A small text-conditioned image diffusion model, trained from scratch.
Model: 15.3M parameters, text encoder width 320, text encoder layers 8, text encoder norm layernorm, text encoder activation geglu, norm groupnorm, activation elu, widths [64, 128, 128, 128].
Training: 5800 steps, batches of 256.
Rows from block 4 of the denoiser of a small text-conditioned image diffusion model, named by matrix and row number. Rows with one number belong to one channel. Each number is 128 + 24 x the weight over its row's rms, rounded and kept within 0 to 255. All counts start at 0. Numbers have three digits each.
After each channel's rows are labels from the 100 images, of 14848 (inputs lightly noised), where the channel reaches its highest value: "patch colour" is the nearest of a few named colours to the mean colour under the peak. Only what is clearly more common there than usual is listed. The data: regions of photos with short descriptions (Visual Genome).
# convs0: first 3x3 conv (model.mid.0.convs.0.weight, 128x128x3x3, each kernel summed), inputs 0-127
# convs1: second 3x3 conv (model.mid.0.convs.1.weight, 128x128x3x3, transposed, each kernel summed), outputs 0-127

convs0.119:191131129200136151158106090149132138138144094134124119119156124058159134132119105167153151115127166123153088127107147115128135100127143139133088143143137122150157106139146106115134167109114156125117130084100095111118120139168121169197149136143149134197140147125116086128108120139135092107138109096142121113132099136131102072127137095155097142146122127131109134144120121128119117153120
convs1.119:126164174093117080104104120137135103152135121127153116126145140143119123071138158137099137115155137140119104067134123111122144092129147093131151115161119133124112134136123150136103142122142137158129140150125098117146148132159052127124141165116145150187138114172075125113126185126126118106143143125140173115110133151145122164055105191153092137134122125138145127117105120117152127133135
patch colour: white

convs0.87:117147132137158171136106115149175141119168139125141183127130115178179130124133110130133083085110144151114119122131132121108142105127124144110106131093111157098138123122083107128137089139117169128123128127138074115156146150112137145148084105138113150108125108119126085123108141108093151122148093132129141087119124129123135054137147098134138113147121169115041155154097128124130152099132
convs1.87:112101035156126085115145101163174106132117124128133117104210131139112150114147146133137140110140122114189109065145126097103136133125102189136153144119156142141114140130109127112150150135124135128154106139135122123137148181147124149128128128135140116119119122130123148175151107147140135118061130130141115148120117130104113138120108095075138142150129092141138134112171101127129136102147
patch colour: white

convs0.32:152105132142122099158090135121111095179141097174127138122147131120135144133155114153162140133112112134070163100138142134119110142133157174138109106131141130123118062121111130144129101133169135139119127196150116141115120123061124118137125139143086155113129145133099154123077129112091104176102111122122135173104125155136123167134129084084084117125115130120114124179133122127124170133130
convs1.32:129131157143134165116117145109131181119152131166130128123058112138132110112143103147097143150076152143130138125167139109128120149172137125119141124196124112136118175171146156146101100153129079112143129134136088124134110126126191137118136117136119148119193093126086146159154119176150128082149096160111136117136119151153123169081128136140123141117118154098120123124143125126121131146122
patch colour: black

convs0.77:129075135144147126133134120139066105148132131128142108115112129155085160150133131163130173144119091102132153126152105187132128148108135145134137088154107128136106168115142119061141121166051110109130121143106120130127126133143130166132122120111149103142125131126140137129142137144139096112144120105112096155130136161135170118116174121140081139129120129137136110108133089180061145163093
convs1.77:128108150091109127118106132122178079134157135145161143125102114137141153086140119142054140126142207158109126096129128082164132118116123136114127129161098182110115134152156118133119124132124120131131117141124110076124133094137182063127143136137102127125158131136132116125128123141122175106122146140144110123124127087082141149111092138171123134126123124122129160181144150108143148118082
patch colour: white

convs0.121:073109152135121098112134083118149089155122127122133123077130083120115126122147134135138162132097131114121130085145144168137094100109134100102133119137065111129090132130123116131092090154131099109128084127159129132110117085124101118097137124144117104153106143153065131063128160129093132120134108129114133127104146151141135149100073108137104133150125088087139108130138129125112079124170
convs1.121:117140095144134120122132122129128128115140132104165118186153199073142129138136115122162103121108129178130136143116142188122132158123170121097116125123157121214131104132164125107139073142116209135096131119152149153148127152127117131145144111116119141122155180108145183102133162122077132133127129131132130130142126116135107121133149121118124146110128156141133112134157099106126121125158
patch colour: white

convs0.126:118135119128113132129148134214056156118107095159128137138113122119116119099118117130138090108146149148097132126126136118145122156166082111149103106167119148111138134186182134096119146134178115128139134146128148134120126125112137130131141115156137127116148156137165121128103126150142150131200064084127192157120159134122127125120117126103131148101086134132155130113128121169112129111143
convs1.126:090136147100118157100122129152152124162126150169157143126125141135121134125100137149110148138111135163122136127174113086129107134124135132154108093142141140159141146139116138144086159093131133149141138136121099089123136138110083038092139127134143126134133106125111133152139121122223107110099130113127142096141101099133147130156160176143132079126076146136132147136107130131162114175117
patch colour: black

convs0.45:139131127192150131122143113112113111133116110077141112102122130082115127141144171117136121130135124123129093097128135129129123105131136148191148144137131058145131068120082127124173133120107139129070126135145145129114089125079112127150156118155142128144130119127071128128133115142140139128136145134128116129134098129128128205118123089150158119125123142129141219122174112131136122106128
convs1.45:142122130115154146099153118123108124132126100109124128130153123166152129083158104135151124147096159088132118126134055109124153126113149064091148119174105096075141111149135125126108114105127150135110124150133114118137142132141172117145153099141111139128112051139173125104125142135098130115124112115120131147129095130150140126114121133121142154168192123107141128153039132124129148162134
patch colour: black