{
  "image_size": 48,
  "text_encoder_width": 320,
  "upsampling": "nearest_conv"
}
Rows from block 8 of the denoiser, named by matrix and row number. Rows with one number belong to one attention dimension. Each number is 128 + 24 x the weight over its row's rms, rounded and kept within 0 to 255. All counts start at 0. Numbers have three digits each. After the name is the row's rms in percent of the matrix's.
# q: cross-attention query (model.decb.0.1.cross_attn.q.weight, 128x128), inputs 43-85
# k: cross-attention key (model.decb.0.1.cross_attn.k.weight, 128x320), inputs 46-91
q.0 053:126121120105126136123126132137127128241129124128128109115116123132161149128128116141129129128128128122102121097128139132153013105
k.0 029:124168192130128131118115124100123106195129255124123133128132128126128188137130132120128241194130135132112127180129140131122125126146119154
q.1 073:126124123093128128166128128129125126129128147122125126121180130127136128127151134048129130129131127128150144130130129255128127130
k.1 074:089128124128118128120130112131108131178101086129075145128130177113205129128128123075124126128123024129127131123130124128120149128132096116
q.2 169:137126136069100151128135193117136133194165129128136112116122146125139129085128122121190130099134128141116121130127113131123126076
k.2 141:127127126116067132127120121140128131128010110128124143145128160128134127129128123134114197121123100127056126134144122098127144122128123125
q.3 193:159166170195153123129130139136138128128137128128042125146129127120129128128128131124128128111129129129093128131113128127133131118
k.3 162:120126128203132156121128120131103083131142128127155128130142155107128147159129101150128152146130129143115121129134115194127099123135070153
q.4 038:127127128153131133118127115144114126137131020119126128128119000109128113121123125128133149128132125133120127109129128155151116129
k.4 021:127147126129129128127128125119136133127127128125129111130127122123129092128128207129126099141126137117155154128138130128105122164124131128
q.5 061:128112123104126186128128138164127157176128117128125128127084142131064128127134125132128128129126128121127127111129131130128130131
k.5 050:125101128096110119134133137112193130129129150255127130143158095146128136126155145127138120125129133125128191126118127131142127146147176128
q.6 031:127120128118103230127127109121073128129136128123129128120097135122128127128128128122128148125128123127128128128122131137129128128
k.6 019:105130113127128130130129127129092129128128132126135132137134127110126134115134128131127000123125147127130129106129124132123119076127128131
q.7 045:130233135139153127128128128138126128098128135132032148128142160128101149138125143143126129129128128052130137143102128128128136138
k.7 036:127127161173139130126128128128084099129132113127131129121136175080124127128120113104116128160128131133130128129130128133127121130128105135
q.8 027:132127132116130127127128184128145150206130129144133136129114141136136127127142118128136129127112130131119130134012133179113152127
k.8 032:151130153131127128127128128126113123128083127129128127126128134128129129140111136127115255121131118127101128131129131125135131116136117122
q.9 079:128066130174133176002128127128110139118149129161128180135119180126123127125040131123126129126127122121125131126124128080122130131
k.9 040:128117079108128128133128129086128106072134169098142082136129139126135142128167122131144045128131187121143128123119128135138104116129166127
q.10 185:101117104127117109083091128139128070131128152104142108106124120132134099126113128129116129130143150118131123127128159128244107133
k.10 161:125138129134148118123128141159126173129170094128131165128127108128091105093168145127128097098129181133196160092128124129126110130107124083
q.11 058:127095146146075255126128130113106140158135069127126133140108129115128119112126129111120128125129128132117132098129126121138122126
k.11 060:128104018126126117129129129118128134127125129128109109131129127126128152128134127127149107128124146060127132127125128129128143128129147127
q.12 057:130112130129128229116128123122130131127138128091124139167128129128125127127129196127128128150127128128125129129128127126126130128
k.12 040:125113118122116128129128126127128137130118128127127129141129126140129142126147136133243090129127140127127150126135126124124129128128142154
q.13 045:125130120119122135110128126102127129145127129128126129129127129129118255130127110131133129131127128128128127121132128129128131125
k.13 022:127135127126118128125071097133141129129126119128131133119129128131126077128137188138136147129125131151128128127133092129133117129126134147
q.14 146:132144128173147088125130000156112122057104124127116145198151072127115127129119142127118133132136131128128120130124135133155136145
k.14 096:128165127155184126118121120122109070133150098116128021119118151072129126128124131094105106212129138173139138104132128140118107136126127146
q.15 024:129143128129153032021128128124131128123128128128127128130144127135125156129122128133000127137157131124130128130123193128185135135
k.15 020:126145129151137125128129129129128133159213126129126133129128128115126128125126134116111098128156130139140165128129127128124128216128133147
q.16 054:124131128081139028130124128140128116129125132125129081120133123128171131129128150164126128128132131132175124142128129136000122133
k.16 063:133128171128128128128128134129128130128129127129128198127116128128124088127125128127128134128133122128136118130128133123145121126134127116
q.17 033:128129120134110123126128121130115123126118125128105122129129024126132129128128005142128129143102126124099128068128126127141133159
k.17 039:128121124123127134128119119108128119136128125127181130131128184122128169128112128128115129151128092127125126129137145127125109128136124143
q.18 054:128140126131141066128127126125129103091113228126128084076147112072125127126128117130127129130143145127136125130130128125189128129
k.18 041:129128129128128127099127092137122129130100050139124144128111194128129131127125134105092240132128118143127101128172129111117129124126059127
q.19 052:125149142106131142138126160156136125204131134216128101125125128162130123128127124127128129098139134136129121138128128128129122000
k.19 045:139128147135117155122128128132132114126025141143152129141127139133155121153111104137128250128129089114102108183137126126133134115179103129
q.20 030:126122121056128140128128134159129129136124141123128115105126130129107128128131126128128128132128128120149128123130134128128129140
k.20 030:137134167132129127130128132130128127127127130136128126127120127127127130130127000093126125122127109128131131145127129129136147128129127075
q.21 128:122132121101138049129118112140130125119092130128130125117151128152123136132220131133127084177127132123188128139128148132125144177
k.21 114:138137149192144128128128128132137097115158118146126132118119126128128104132118110095120076118125120145027112112095128127161117105115111122
q.22 057:128105134131124194255130128174111130168139117144118137134124167128127128124109128110142128125128116127092128096133109125129120131
k.22 050:123125116121127134143128126083127128182127143126142128134147116129215175126140131105132125135128098128128132127131124146116113129162146131
q.23 103:147128133117137145173135118126124141120132133079124148128138190126105132128131140116138128100116116128131141173127118128095145128
k.23 078:127127124129133134128129128115102108184138146129128078121129125118135150128130106115127035131124137089118130129111131149128147128145131128
q.24 356:121115119136089148101125135130127127179106122128129119127062110129133126128120072129105114128128128121124100061134131105175080120
k.24 388:155122132135132128129129143089136085122153164128157109137130128131127134133123080150128140128130125120139112133062158145165120136141128130
q.25 183:128222148144138124129125152171138129130194127123138128118127171123129123101128150116110128100158140127097125125123128121123125091
k.25 283:108129128125128128128153143146122173127140128128135194145128119134082105116176131148135131121125146134136143126135098130109117198128139124
q.26 105:127070126165052176117128126113075142157159126128128134137104140126125115128121068105141128128128127128000119092128125128127131107
k.26 094:127111107125116126137128179099162132125122179129153127133142124135128165138132132141157128128126151120128128126127127128255128127147156122
q.27 111:097135118125137025083103130128130094120115131111137096127134106131144128140132126137072120144136137114143115141128187134174128175
k.27 089:152143166155164129115130140152126130112178152129128137118108129128110083130124121119129127123130127131150122120096128127142145123105120106
q.28 110:141159128130142045128144130097186127080119136086133117125176145127128137131127128109158119131128131130138142134118122138047210127
k.28 143:077139099135116128112111093140115127142127043120082185118056138114127104132113128134109128120128126132123115125126119122112130124118114127
q.29 046:148091012120130186138129157089131157131141127137128150133126159132132142153136126124158111125112118134126171142117123128098131042
k.29 066:131118120127126131130124119118125109112122135090127109075122128132196138126128127127130108129125129112122128163125131127129176116119129124
q.30 029:128137122137128058127128119120151128120128128127129125122128122131127127058142120133127127133128130125000129128122131094129135129
k.30 017:128130132128125124128135133149134144128160145128146137184141128141106138129128132164130255124106102128159129128128125123130109153134128116
q.31 272:088104118126125122105046128153107098156128128129129109127112114128166096124118128179103194129134128127128107120144128110144057141
k.31 185:161126160124127137140174175137147130121127194128158128141136125157121128125128127139176133128129126096191123135125128128143135130143130107
q.32 078:135127132230130138130136116127133141088137120133110184130134176125120128128121249114129131082122101127120133129122121127172146129
k.32 083:118127120129130131118127128135129123126110126140129158092127131146126123159128164128125133128125101128122125132132082129087127128129071104
q.33 033:123130124114128103127123134170122114127039183126125086086140090123129125126170133131127127130139130130158118128126130150133127179
k.33 027:138139128128123135129131129116127109103141117117136125140129126117127137126127122100125128137122147132128127128139133128128111120126130143
q.34 209:128128136207112145127127124175142131111131126128123134130122127103112127085093129076116131081132107132066122126129113082136130127
k.34 223:139135161168161128091125128136152119126092125174133151111125133153127122207129135109127144135127060130128122157128125131130121128145041103
q.35 060:128144128156128097128137163129090113128121134128112090120139091114140041128130129112128128111134136134132128134129115151138094040
k.35 073:140128160125128123121129156122130144154133129203127134128128128125128139152127135139184037125129082133130145196126133128132138140145122111
q.36 085:128135127158128110121128141116128111126125135128128041123133086104130124130132127025129129133141128136104128131128128145232128120
k.36 050:130130147116129083074128166128126149129139135179134220114132133192130129122149126130136135177128129130127128128129139128109130142128125075
q.37 031:122128129142127126127111127142128111128130128127131086128121092000128124118125133122124123124164129131118113127115131118148126132
k.37 018:128120104138124127126128128128192122129164128078131134117090179154124126138140131108120126128086161128155129134150095130125096127131117141
q.38 043:125137121126128080125127149127142108128128122122128000115193130132128124129125118128130075131134129117133126127135129129129123131
k.38 045:127129128127119033128103124115111128137137129115110102127126127101131128118096121131132114128128138124128127122120179128128130129116138150
q.39 140:128136118122125067037130142125115103129109129129128011121134056128137127141137117135130128132134129136129126127139128154168117124
k.39 087:135130156105129096136129128107111175130153123130133136135127128103120129114128127173129129123129153135151140124127130128127126131129190164
q.40 009:136137112122127062128131133126123110118121128130129119131148150137128127152128126130128131131126128130159127128165127140062124133
k.40 006:128128128117125095146125121128111220132131126090099130128140097128131132067142144127132126128147132162127125116126128129128125126128131129
q.41 056:129122137133132197140146104131056163124136124141116203149112167128105139128117125115122128124088111124120147120128121109109139130
k.41 025:126096077136127128128127120133128123099095129128130090152134129108132129126129125122114126159125153128109127128132122126128127124128145255
q.42 028:128138127128128084128127144116126111127114169128132100128128111160128115139131125142000128132128128128147125124128128131128126128
k.42 016:130131130130124118114127129125129138131114126129133135126139119128127129124128129128127117132128131153128138127137130107128131123131130122
q.43 033:127125122040145126127127124123127137133124131128128154127123137156128128128129121137128128139121129124140128128128134168128132129
k.43 018:128102127134126194130135141131134140140131140174128131130130135162123170137134127145129147126124081136136134121131133126124128133128127095
q.44 027:129135145131148130135137128129128133127173125132128136136129142113113131127104145101140128123122124147123129135128115106125132124
k.44 015:127118105128127124136123133127129132164123114149127125128128136129123135085128130140136128128140143138129135133129121125134129128115156140
q.45 055:129127130128134132133130113131133141120128124131117152132124133128120135128126117132127128135115126123128129123128127123119137137
k.45 035:130106110128128112145128119113126127122188141114140114153135128126130131068127098128126128140134175127129128128128126128130133119127198126
q.46 192:104105121128122124099098128130255108128137128116149106113113145117127091110122137128121130129171150122128110128117131041168122129
k.46 195:134125134140163127126158144146184127133118137158129148123131127187116135161145128120136140128117087128184129131122128132136118133138095068
q.47 021:134130130160000141128132131161139130115128130152118135149121109125127128128126137127125128126122124128126127058125126119129131128
k.47 013:129145148129132122014138161130213129123116124151143166126138129129119129200148152090125130136162108130133135175128127127120118133170054127
q.48 031:128128128110129128128126129127129235128128131130135130129128129138128127128128126147127128142128127128129129128128127125125126128
k.48 015:128108132130129128122130141121128124139126137168128129160172128110123137131127129180130130129128124110123129127126126247127128131128128128
q.49 054:132132129142135125128139142129142124122139127136128124123133116115115126127128132115128126123129131130113123118128120127133255134
k.49 031:136128128120117127121127128129131131122129132126110143127117131133144158130127128077130132126168121131128126143126129087130125117131112126
q.50 129:087130129118123128128128140115120122171128128129128000130121119127150127148129119138125128128131128131140120123131127123172096119
k.50 136:128076133096121041128129164116129175162179126129128136129129122123116128107144131127133124126127158153170171114126132129125128136129187151
q.51 052:125129128158128186126126083130104128129122130125128191122128215160052126128131177130135128133133119126129130131128132131121127128
k.51 046:128123145134127137128128128120124128132053094125113126128135128128136135132084126136128131145169066118023124178126129127128234129126116130
q.52 154:134127129126130203146137121127129153124129128131128194142128149129121142137145130164134123127079109128133147128128124122054134128
k.52 078:116160112147126191128046129148126121117130126129121103127134125079125104128131128144119111128129128161064128121133123128130126128123128128
q.53 027:128115129129117168128128175135127129150139124112125129125123131108128128112120126108128126127151131125117123128133128131144128128
k.53 028:129129128128129141129128088125100112132133121119130121123065133040142116129123122128125128128126129115120119128127125128130127147116126227
q.54 157:143147138168140174138131163139154128128158103132128123128140138090129127042111129075128128080133127144064122123131118116128128117
k.54 129:156133155136133130102125144129148130132124127179129139080128131142126126185128122127147128128143094128120127167093124128126124143170093130
q.55 092:130121128129131172139129106127130138121130128131127255137128176118125137128077134123130128124117119130129132132127122128089141128
k.55 096:132123121155145149125129128137168103120079130159128125114126139160129128191136155127127130131127032127128106140132120121129125121148066087
q.56 059:136134135139130130139132129139156128126137037134127129130128128099122126126129136120126128112125129138114128131127117119128132128
k.56 053:126130130150156130120128149140182133123131129202129129102127127138120126155129119131127125123124070140128122127127127128131124130149072123
q.57 026:127124124112127135128127127142117133147129112128120130146122129141128129128128087131128132129123126123128127114131128149127127160
k.57 013:169124139233125121128143172128168145123128128154128167135132126128127140147144113131132130166127102130137140144144120123136127127204124122
q.58 178:135122138177131186144140113143127164127164129143114196141124192119107133127106127073130132088109113125096135120129111101112143128
k.58 230:127127133148134131114132127141166128127091128176126155097131127164141131188145156107137128142130066128118130155136125119122129128149068092
q.59 115:122127127132117093107119126128127115131121119110126092120127054125130124128126109146115127151140186123126114117128146125172137125
k.59 098:130132131126132124134126131157131131128139120086129138142092137130128104125127106127127119036128129129136114074133000128130122105129128127
q.60 287:128131106048130127130130128120103128149119133140128128127150128179143129154158130146152126173123128128158139133125138158095066132
k.60 327:129128122116114132170129128092100128128161132110128081154135124068128138063121119151123118128146175128128133120127138127126135136123196192
q.61 038:128131133093149018127128130080128116105128148127138089127146036137118068134131127129131128139128130130138144146128128149117133127
k.61 041:130104129128130136175143128122127135125181140128139120196138126127128127121125130193135132126128147128145129132127141130255139126122191127
q.62 313:166164160134131142154148131124155170084131170151123171133130151131111152144154140120132126116099124132127146134128124126069190126
k.62 294:118132113132112140128117109128069128127127069111098136115118127129140111108120139101128128090154129129089128117157129111090132111094125129
q.63 031:104120128124125129110109128130128121135129123103129052116128106123134097117128124127107128147153144127117114122128138114147100255
k.63 021:125128143128129129125128112121116125130127101128130128128130129055129127078128128128121084130119159127129129124131129128125146144113128129
q.65 050:128130195128128124128110128129128128126128128128128123128130127128128128128128129128128126128128130022128128129128127135130100128
k.65 009:133129129129139126128130128125129128127092128180128142128130128129128135136185163128129131130130048131130130128130137129127117128131124124
q.66 025:000128128128128128137128128128128129128153078128128128128128128128128128128128128128128128128128128128128128128128128128127128128
k.66 005:127129128126128128161128128128127133127129127000129128129128128126127138118129128129128128082129131132129151127131122127127128131127131131
q.67 022:128128128128128128128128084127128127128123132128128124129128125128128128129128128128128128128128128128128128126128128128134128255
k.67 014:128129128128129128128129127140128128128131128125128128129128128128128128124127123129128128128128127128128128128128128130128127128128128129
q.69 064:094128128134128128128126128128128098128129128128126127119128076128128129000128124128128131128133122131128128125129126128130128128
k.69 037:128128125124127128128132125129128132127125125128125126132128131128130133128129131114131128081126126129128128127134128122122126124120141135
q.70 021:127135119115125070128128130128121081122121131127128062128255084131131108129133126133127128132128141128132128127133129133139127130
k.70 025:131130130134129128128130133128130126127126128131127128128128128130128131138128128128131128126127124126129128130128128130128128131128126124
q.71 033:128128128128128128128129128128128128128126128128128126128128123128128129128128128128128128128128128128096128128128128128129129225
k.71 008:255128130111130127127130128118129122127121129129116127129129130127144138152128178126147129131128128129128128140127168129130128122128129129
q.72 028:128128128135128128128128128129128130128128123128128137018128128128128128128128158128128126128129129062127128128128128128133128128
k.72 012:128129128128128128128128123128128126005128129128128120128128128128129127128128128127128122129126126127128127128128130133126129127128127127
q.73 065:128125128133131134150128123136131134124129123129126255130127147124125132127122129126128128128127061127125128126128128122125147153
k.73 039:125119119112121128131111084127124125133134128114126114126107127109130099100113118145121129151128153126061118128124128127153129126120136142
q.74 048:128128128127128158128128128160128128128128128128128129128128130128128128128128128128128128128128127128221128128128128128126129128
k.74 005:128123123098104128128127124128125104130131128118125109129118133119132122098119114130128144128125130120119125119127113127129129129124128136
q.75 058:128129128131128000106128129128128127128128157128128123128128124040128128128128128128128124128129130128128128128128128128142127116
k.75 007:222125142132147125141126140090138127117118144127128150143131124128145134131138128121128131125134109118129132131119206123169123129137128128
q.76 048:131128130127126133128133129137123130146128129128212127129127127131129128129128152129127128128128128130126128128130128124126110121
k.76 020:128146134158128129127136127125128152116128128130132152128135128131119129128165156126128133255128123128136128125142255128117128132131127127
q.80 036:128128128128128128128128128128128128148128128128128128128128128128128128128128128128128128128128128128128128128128128128127128128
k.80 006:131126127128128128131128128128128126128128130128131127130131124127128128128123122127128128129127127126128128128126132128136128128130129127
q.81 054:128128128128128127128129129082129129128128131129128125129127128134128129129128122129128120128128128128128128126128000128128128127
k.81 020:124131129129125128121128129132122128049134128128138126190129128128126126127127127132129131127116130127128123128126123127108132128128130128
q.85 253:156155206154128150143155124149132170127136081142111175151124151123106139128120132108125128113122131143089134128128119119127136069
k.85 292:122113073107120128129125098127125134100127116115128141128118127108129114096143130123123126118128189133120128079163071085096123116103142139
q.87 033:128128128128128128255129128127128128128128128128128128128128128128128129128128128128128129128128125128128128128128128128126128059
k.87 011:130127128128129127128131128126129128128128130128127131128127128129131128137130130128128131128128127128128128128127129128129128128128126126
q.88 073:128130124107116124128128148125116106153115130128133093123129068142158124136148000133125127135128136125090126127128143148129121128
k.88 069:104179136179130128117145138136128140128120128151130143130143130136088168161138129128129126034095099147147143127145087140116125136138116119
q.90 069:128128128126128127128128129128128128129128128129128128128128127129133130128128128128128126128128123129129128128128129128119128128
k.90 020:127152128133134129125132131128127129126111128129128133128128128130121137153137128128128129125129054128133128127128123129122124130128076104
q.91 114:133126135140134134131137121127255157113140120132080171132126174118121135118122147119139128117126123138122132132119124125126167120
k.91 059:122111124100121128138118120128124118088135127108139101131111127087130109103111118135121106131132208127115123128121128123133131125116138142
q.92 016:128129129124129127128128128128128122127128128128128111128129122128128128128128129128128128128128129128127128128128128128133128128
k.92 009:127128127128121129128128127128128128128128127128128128128128128128128129126128128128128128084128129128128128127129128108126127128128128129
q.93 064:127128128112126127129127139128128124145128143129131114128126117128255135131129126134128128128128099129129124129255130129095118128
k.93 026:128143195139130157119129126128120111136127128129127134126127135128130141136093133128129132132129075128132125127129134130127128127128000126
q.94 028:128128126122096127128124128125127126117126128128128128128128128155128129136128123128128124129128127128134128128128128128118129128
k.94 014:128127128129128127129128128127128125128128128127128128128128128131129127129127128126127132126129128128127125128127129128128127128128128128
q.95 046:128128128132000128129128129127132133123130129129128139129128132233128128128234127128128128127128127129128128129128157125123137128
k.95 011:101132135136077125126129133128128121125129135128130140129134129128099112129129129134104129127125135128132127126119109126129088129128110123
q.96 077:128126128128051140159211126118128128132088127134119128121126112127127154128131113120148128122094058128131139107128128128134130096
k.96 076:152132126127129128083125126129153128128105128129123160166036138152166127131129127118086129130121120125128126131138128096128136107120113127
q.97 064:128121128126123133128096158128129128130130133129133127129080130130133127128127128123139128129128128128107127132125128128128128127
k.97 044:129128148118131122128117126123128143127121100127124127133128129180136129183130126120130125128131079128129132236132128120128136127128129128
q.98 105:127145135125111127127127145126122128189132128125112091125125128094141129128131125108208107105131131127130122127128122127151114129
k.98 115:137124128126131128129119080128130135126030124075127128135096170126133129128129127090128133128127128071126131096201129088129133091125129135
q.99 014:132127131128129128130132129126128128128139128133128128136126128125127129127123182128137128128122119134124128128130102107110127121
k.99 017:129128096128134176255142087128115128117122125126138111107123119129128143128132124130131121124116133111129128119161123124117132178112118128
q.100 131:126127126128130128120095122181128128128128137126129129128055128138128124127128117130125128136138169085177113127061179128115127141
k.100 147:097139123131098128141129129130117127157133119129128130124171123129124130127128132128128128126131128169128128136126128140120131145128138130
q.101 145:104126126126151137128022136126131134158213140128202121154116128129131128129124118129135127128136128128160119128113128131060128127
k.101 121:128134118128116128123126120130129127141111127129117127031129128131129141134111136120128129128175064129128129236129124128125138132126126145
q.102 008:127128128133131128128127128125130101086021141127129128128131129123125115127125175128129129131129098126129128129128134138126128131
k.102 014:139069133129140125127126133120128127132132128128128127128122127127131128128126129128126127145125128122128128131124136137182130124123032128
q.103 045:101128122128125130128113130118131126128156123127129126123128128132050128128133128129132139129128128115128128124138127132129128132
k.103 043:127119099110128126127123119117137128128139128124128125124138128128128130114128128179132124124131128125128183122132129129128125110255125046
q.104 028:117128129131129127119125000127131128128134161125136129128128128128128128124124145128128128126127134125128128128112139012113128127
k.104 013:122127141111113093180107129138127128186129122128119206129140128127127118117126131128124246130139123183123129139101122113133134127153129128
q.105 084:167130129129145129136130163090165127127161133127132123128136187175124128105126153118143129094129113133122127176130115130105128122
k.105 099:175136148139164134124128131127140128124126163173151119127129140158133128134128128141142134169117127096140108144128133152130132129135129128
q.106 038:113122129130119128128126129125113127143135130126130127128128127126125121117112119127128132128135131129125124127134050134131128121
k.106 061:125122117120137147119128080124130128127132125104124099159088226111130208109099127121120117129115132092125120120165128118135125116121128125
q.107 028:130137129117128126129136149129114127127127128131127126164138128125128128138127138128129129077126115157124131134129130132127127122
k.107 031:133129151148130128124128127121130128126118129128128126059127128127128132168128128127130126137131102134128129134128131128064140165128128128
q.108 104:073180129057130136106114124128135127127130131071128128141116130126138117118125129126127130160131255130132128128127133125128128130
k.108 088:133135150140132146125129118127004126119127128130052109122130146128122139142117125126141126129128130128131103131128129142127099152131125130
q.109 047:128128128094126133129066134101134132133126131117129128125122122129132143134130000126140120127127129124191125129127131131128146119
k.109 062:089128104128102114142128130128146128148128128136126144129128126139127127128128128128139127116135126180128137133127124128129126128135128127
q.110 056:129127129124128131129125129127144217146163128120125129089129204126066132129129126121164122124142128125185125128127148129000134122
k.110 075:128127125128126113123118175124128128142128182204127124125127132127127145131128127121114128164130121160128129172122128128128133145130140128
q.111 112:128128143114128133079114135126143135128255133128142129132113145148128129128129126128128107147128160127128112128124132128037173127
k.111 147:107129115130125122128128130129128136130126154129124128114134128146128161128129135129138119126136093140139134132128126130126128129128130133
q.112 036:121128127128143127076121129124129125126130131122136127124128128124128124117125127129127129175131131111129125127131147128124109134
k.112 035:130128123128126128138126128093128126128153128028128123126148109129140000130128128127128129130136135128127131132108128148130127107133128130
q.113 044:127122125128128131125113118129128128124126126126128130125128125128117128116131121210127128146144137116166103123108183111128238142
k.113 051:099126129129120114160138131170128128132139126131128134127131113130093130061126128127128131118127123177128128132255126128127090135133123123
q.114 026:113128125124122106116111131151133128137128091092149128122126095128135123120125102134124128133137141251129126116126135129130123130
k.114 037:182083148122126120149128182108144128130131127128127133136130100124136091120127111128124124194136130133125129129054129124130128132158128128
q.115 199:149133128132066141128144128128128142128122110137107131128118123135117168130150123129128121129121110127139133128128135127129129102
k.115 164:124128060128128128126131121128128129128126128128128128131105127129128128128168176126101117097128128126128134049177081128088116128111127142
q.116 017:134142131138137122153158083128128122056128128143131126131186119124123134124146144120128127114107113143127148138128106131130144120
k.116 040:128129138157128135121135127128123126059255161135177126202129137128117128135127128126129134132110139128136115128129128148127131142127129128
q.117 019:128131129115130128128129130095116129134125128129172127128151127128131128129134130136128126127129123154255133129087210136127128125
k.117 025:096128125128127129128128126124128127128126134129128126119138120125126132125128130126130119125135129125123127123124113127130095126130128128
q.118 033:135120118118118118131128128123127126122128040127127119133134129128125131128135133132129130132126127128127127200027125136149127130
k.118 060:124132164128140137099134108143121128119102126123135128146116183132115160128144130120138131088096128127146128126160101128107128113109128124
q.119 033:134128124128128117128129127130125128148116125128123129129128112133128130128127129135124127128127127128129128127127139131131128129
k.119 031:129140128146128142108146115128124126118127124127127126126125129131133131128129129128175128128122127119128127128135128128113124125127124135
q.120 033:115120124131120131159120098135157128138105128123130142123179113127147123122123121142136122137138108073144118099130134127129123132
k.120 042:125134128130117083231099136126135128183143128128083129127130116127141134128125128120111128130189122176112164139125138101129128128131139137
q.121 015:127124126128127128126127125128128132130127129127129133127122128140128127127128122133198133130129130120128131127086136127129128124
k.121 011:123121104127113097130098131117131130139135118129122128163142121128130128130120130129105128123141128134120134129117128128127136128140129128
q.122 036:133116128128121139128129130128130130128137129132128164137116148132125129128128114125130125201128126122127124128127123127125204128
k.122 018:093129128182120115131127149132131128204204135133129127080146126143123127137127129132132128128133122188128153136123129151126128152166134129
q.123 099:239128125150115129081137068117122128078128129128128128127132116138122148139128151140128128129116113128127151126128131123130128128
k.123 082:125075123120128117129120129122135117175128129156165164128128059128131118128131128208128129130128113128126133128122131129135127128138126128
q.124 174:131129131128141120128128128144131128070128114100129129130145158124128128128118163128128151128103075129094131131129125128075100128
k.124 285:141119153129135128156129219115144126132144186151136116115170082128128126128110121157130133155130130126124128156095136143141133156184133142
q.125 057:174127127125127128126127128167106129129129120127129129128112155130129128128124125130107129129128127125128127082128129128132122128
k.125 064:143128134128144131124128124128128116128127129127128129132121128127134123127128105124128133135129129113129127126116140130125130128166128243
q.126 222:131128129128128133145134135128118128136128128139126092134127086128135131136157123128128128124128120139109133127131118129178122123
k.126 249:130132130127127126128126128128128128130089112128117155128113135128129122130128129121119132128129148117127132117147129112123140113103127128
q.127 026:127127128128123127148131115000128129130119125147126126127139128127000131129128128129128140103130128131127128128131127129108134127
k.127 024:128128112137128127123129128128128146128199128130124128129129135133128141128129136129129130128122128129143129129154128132113122205120128123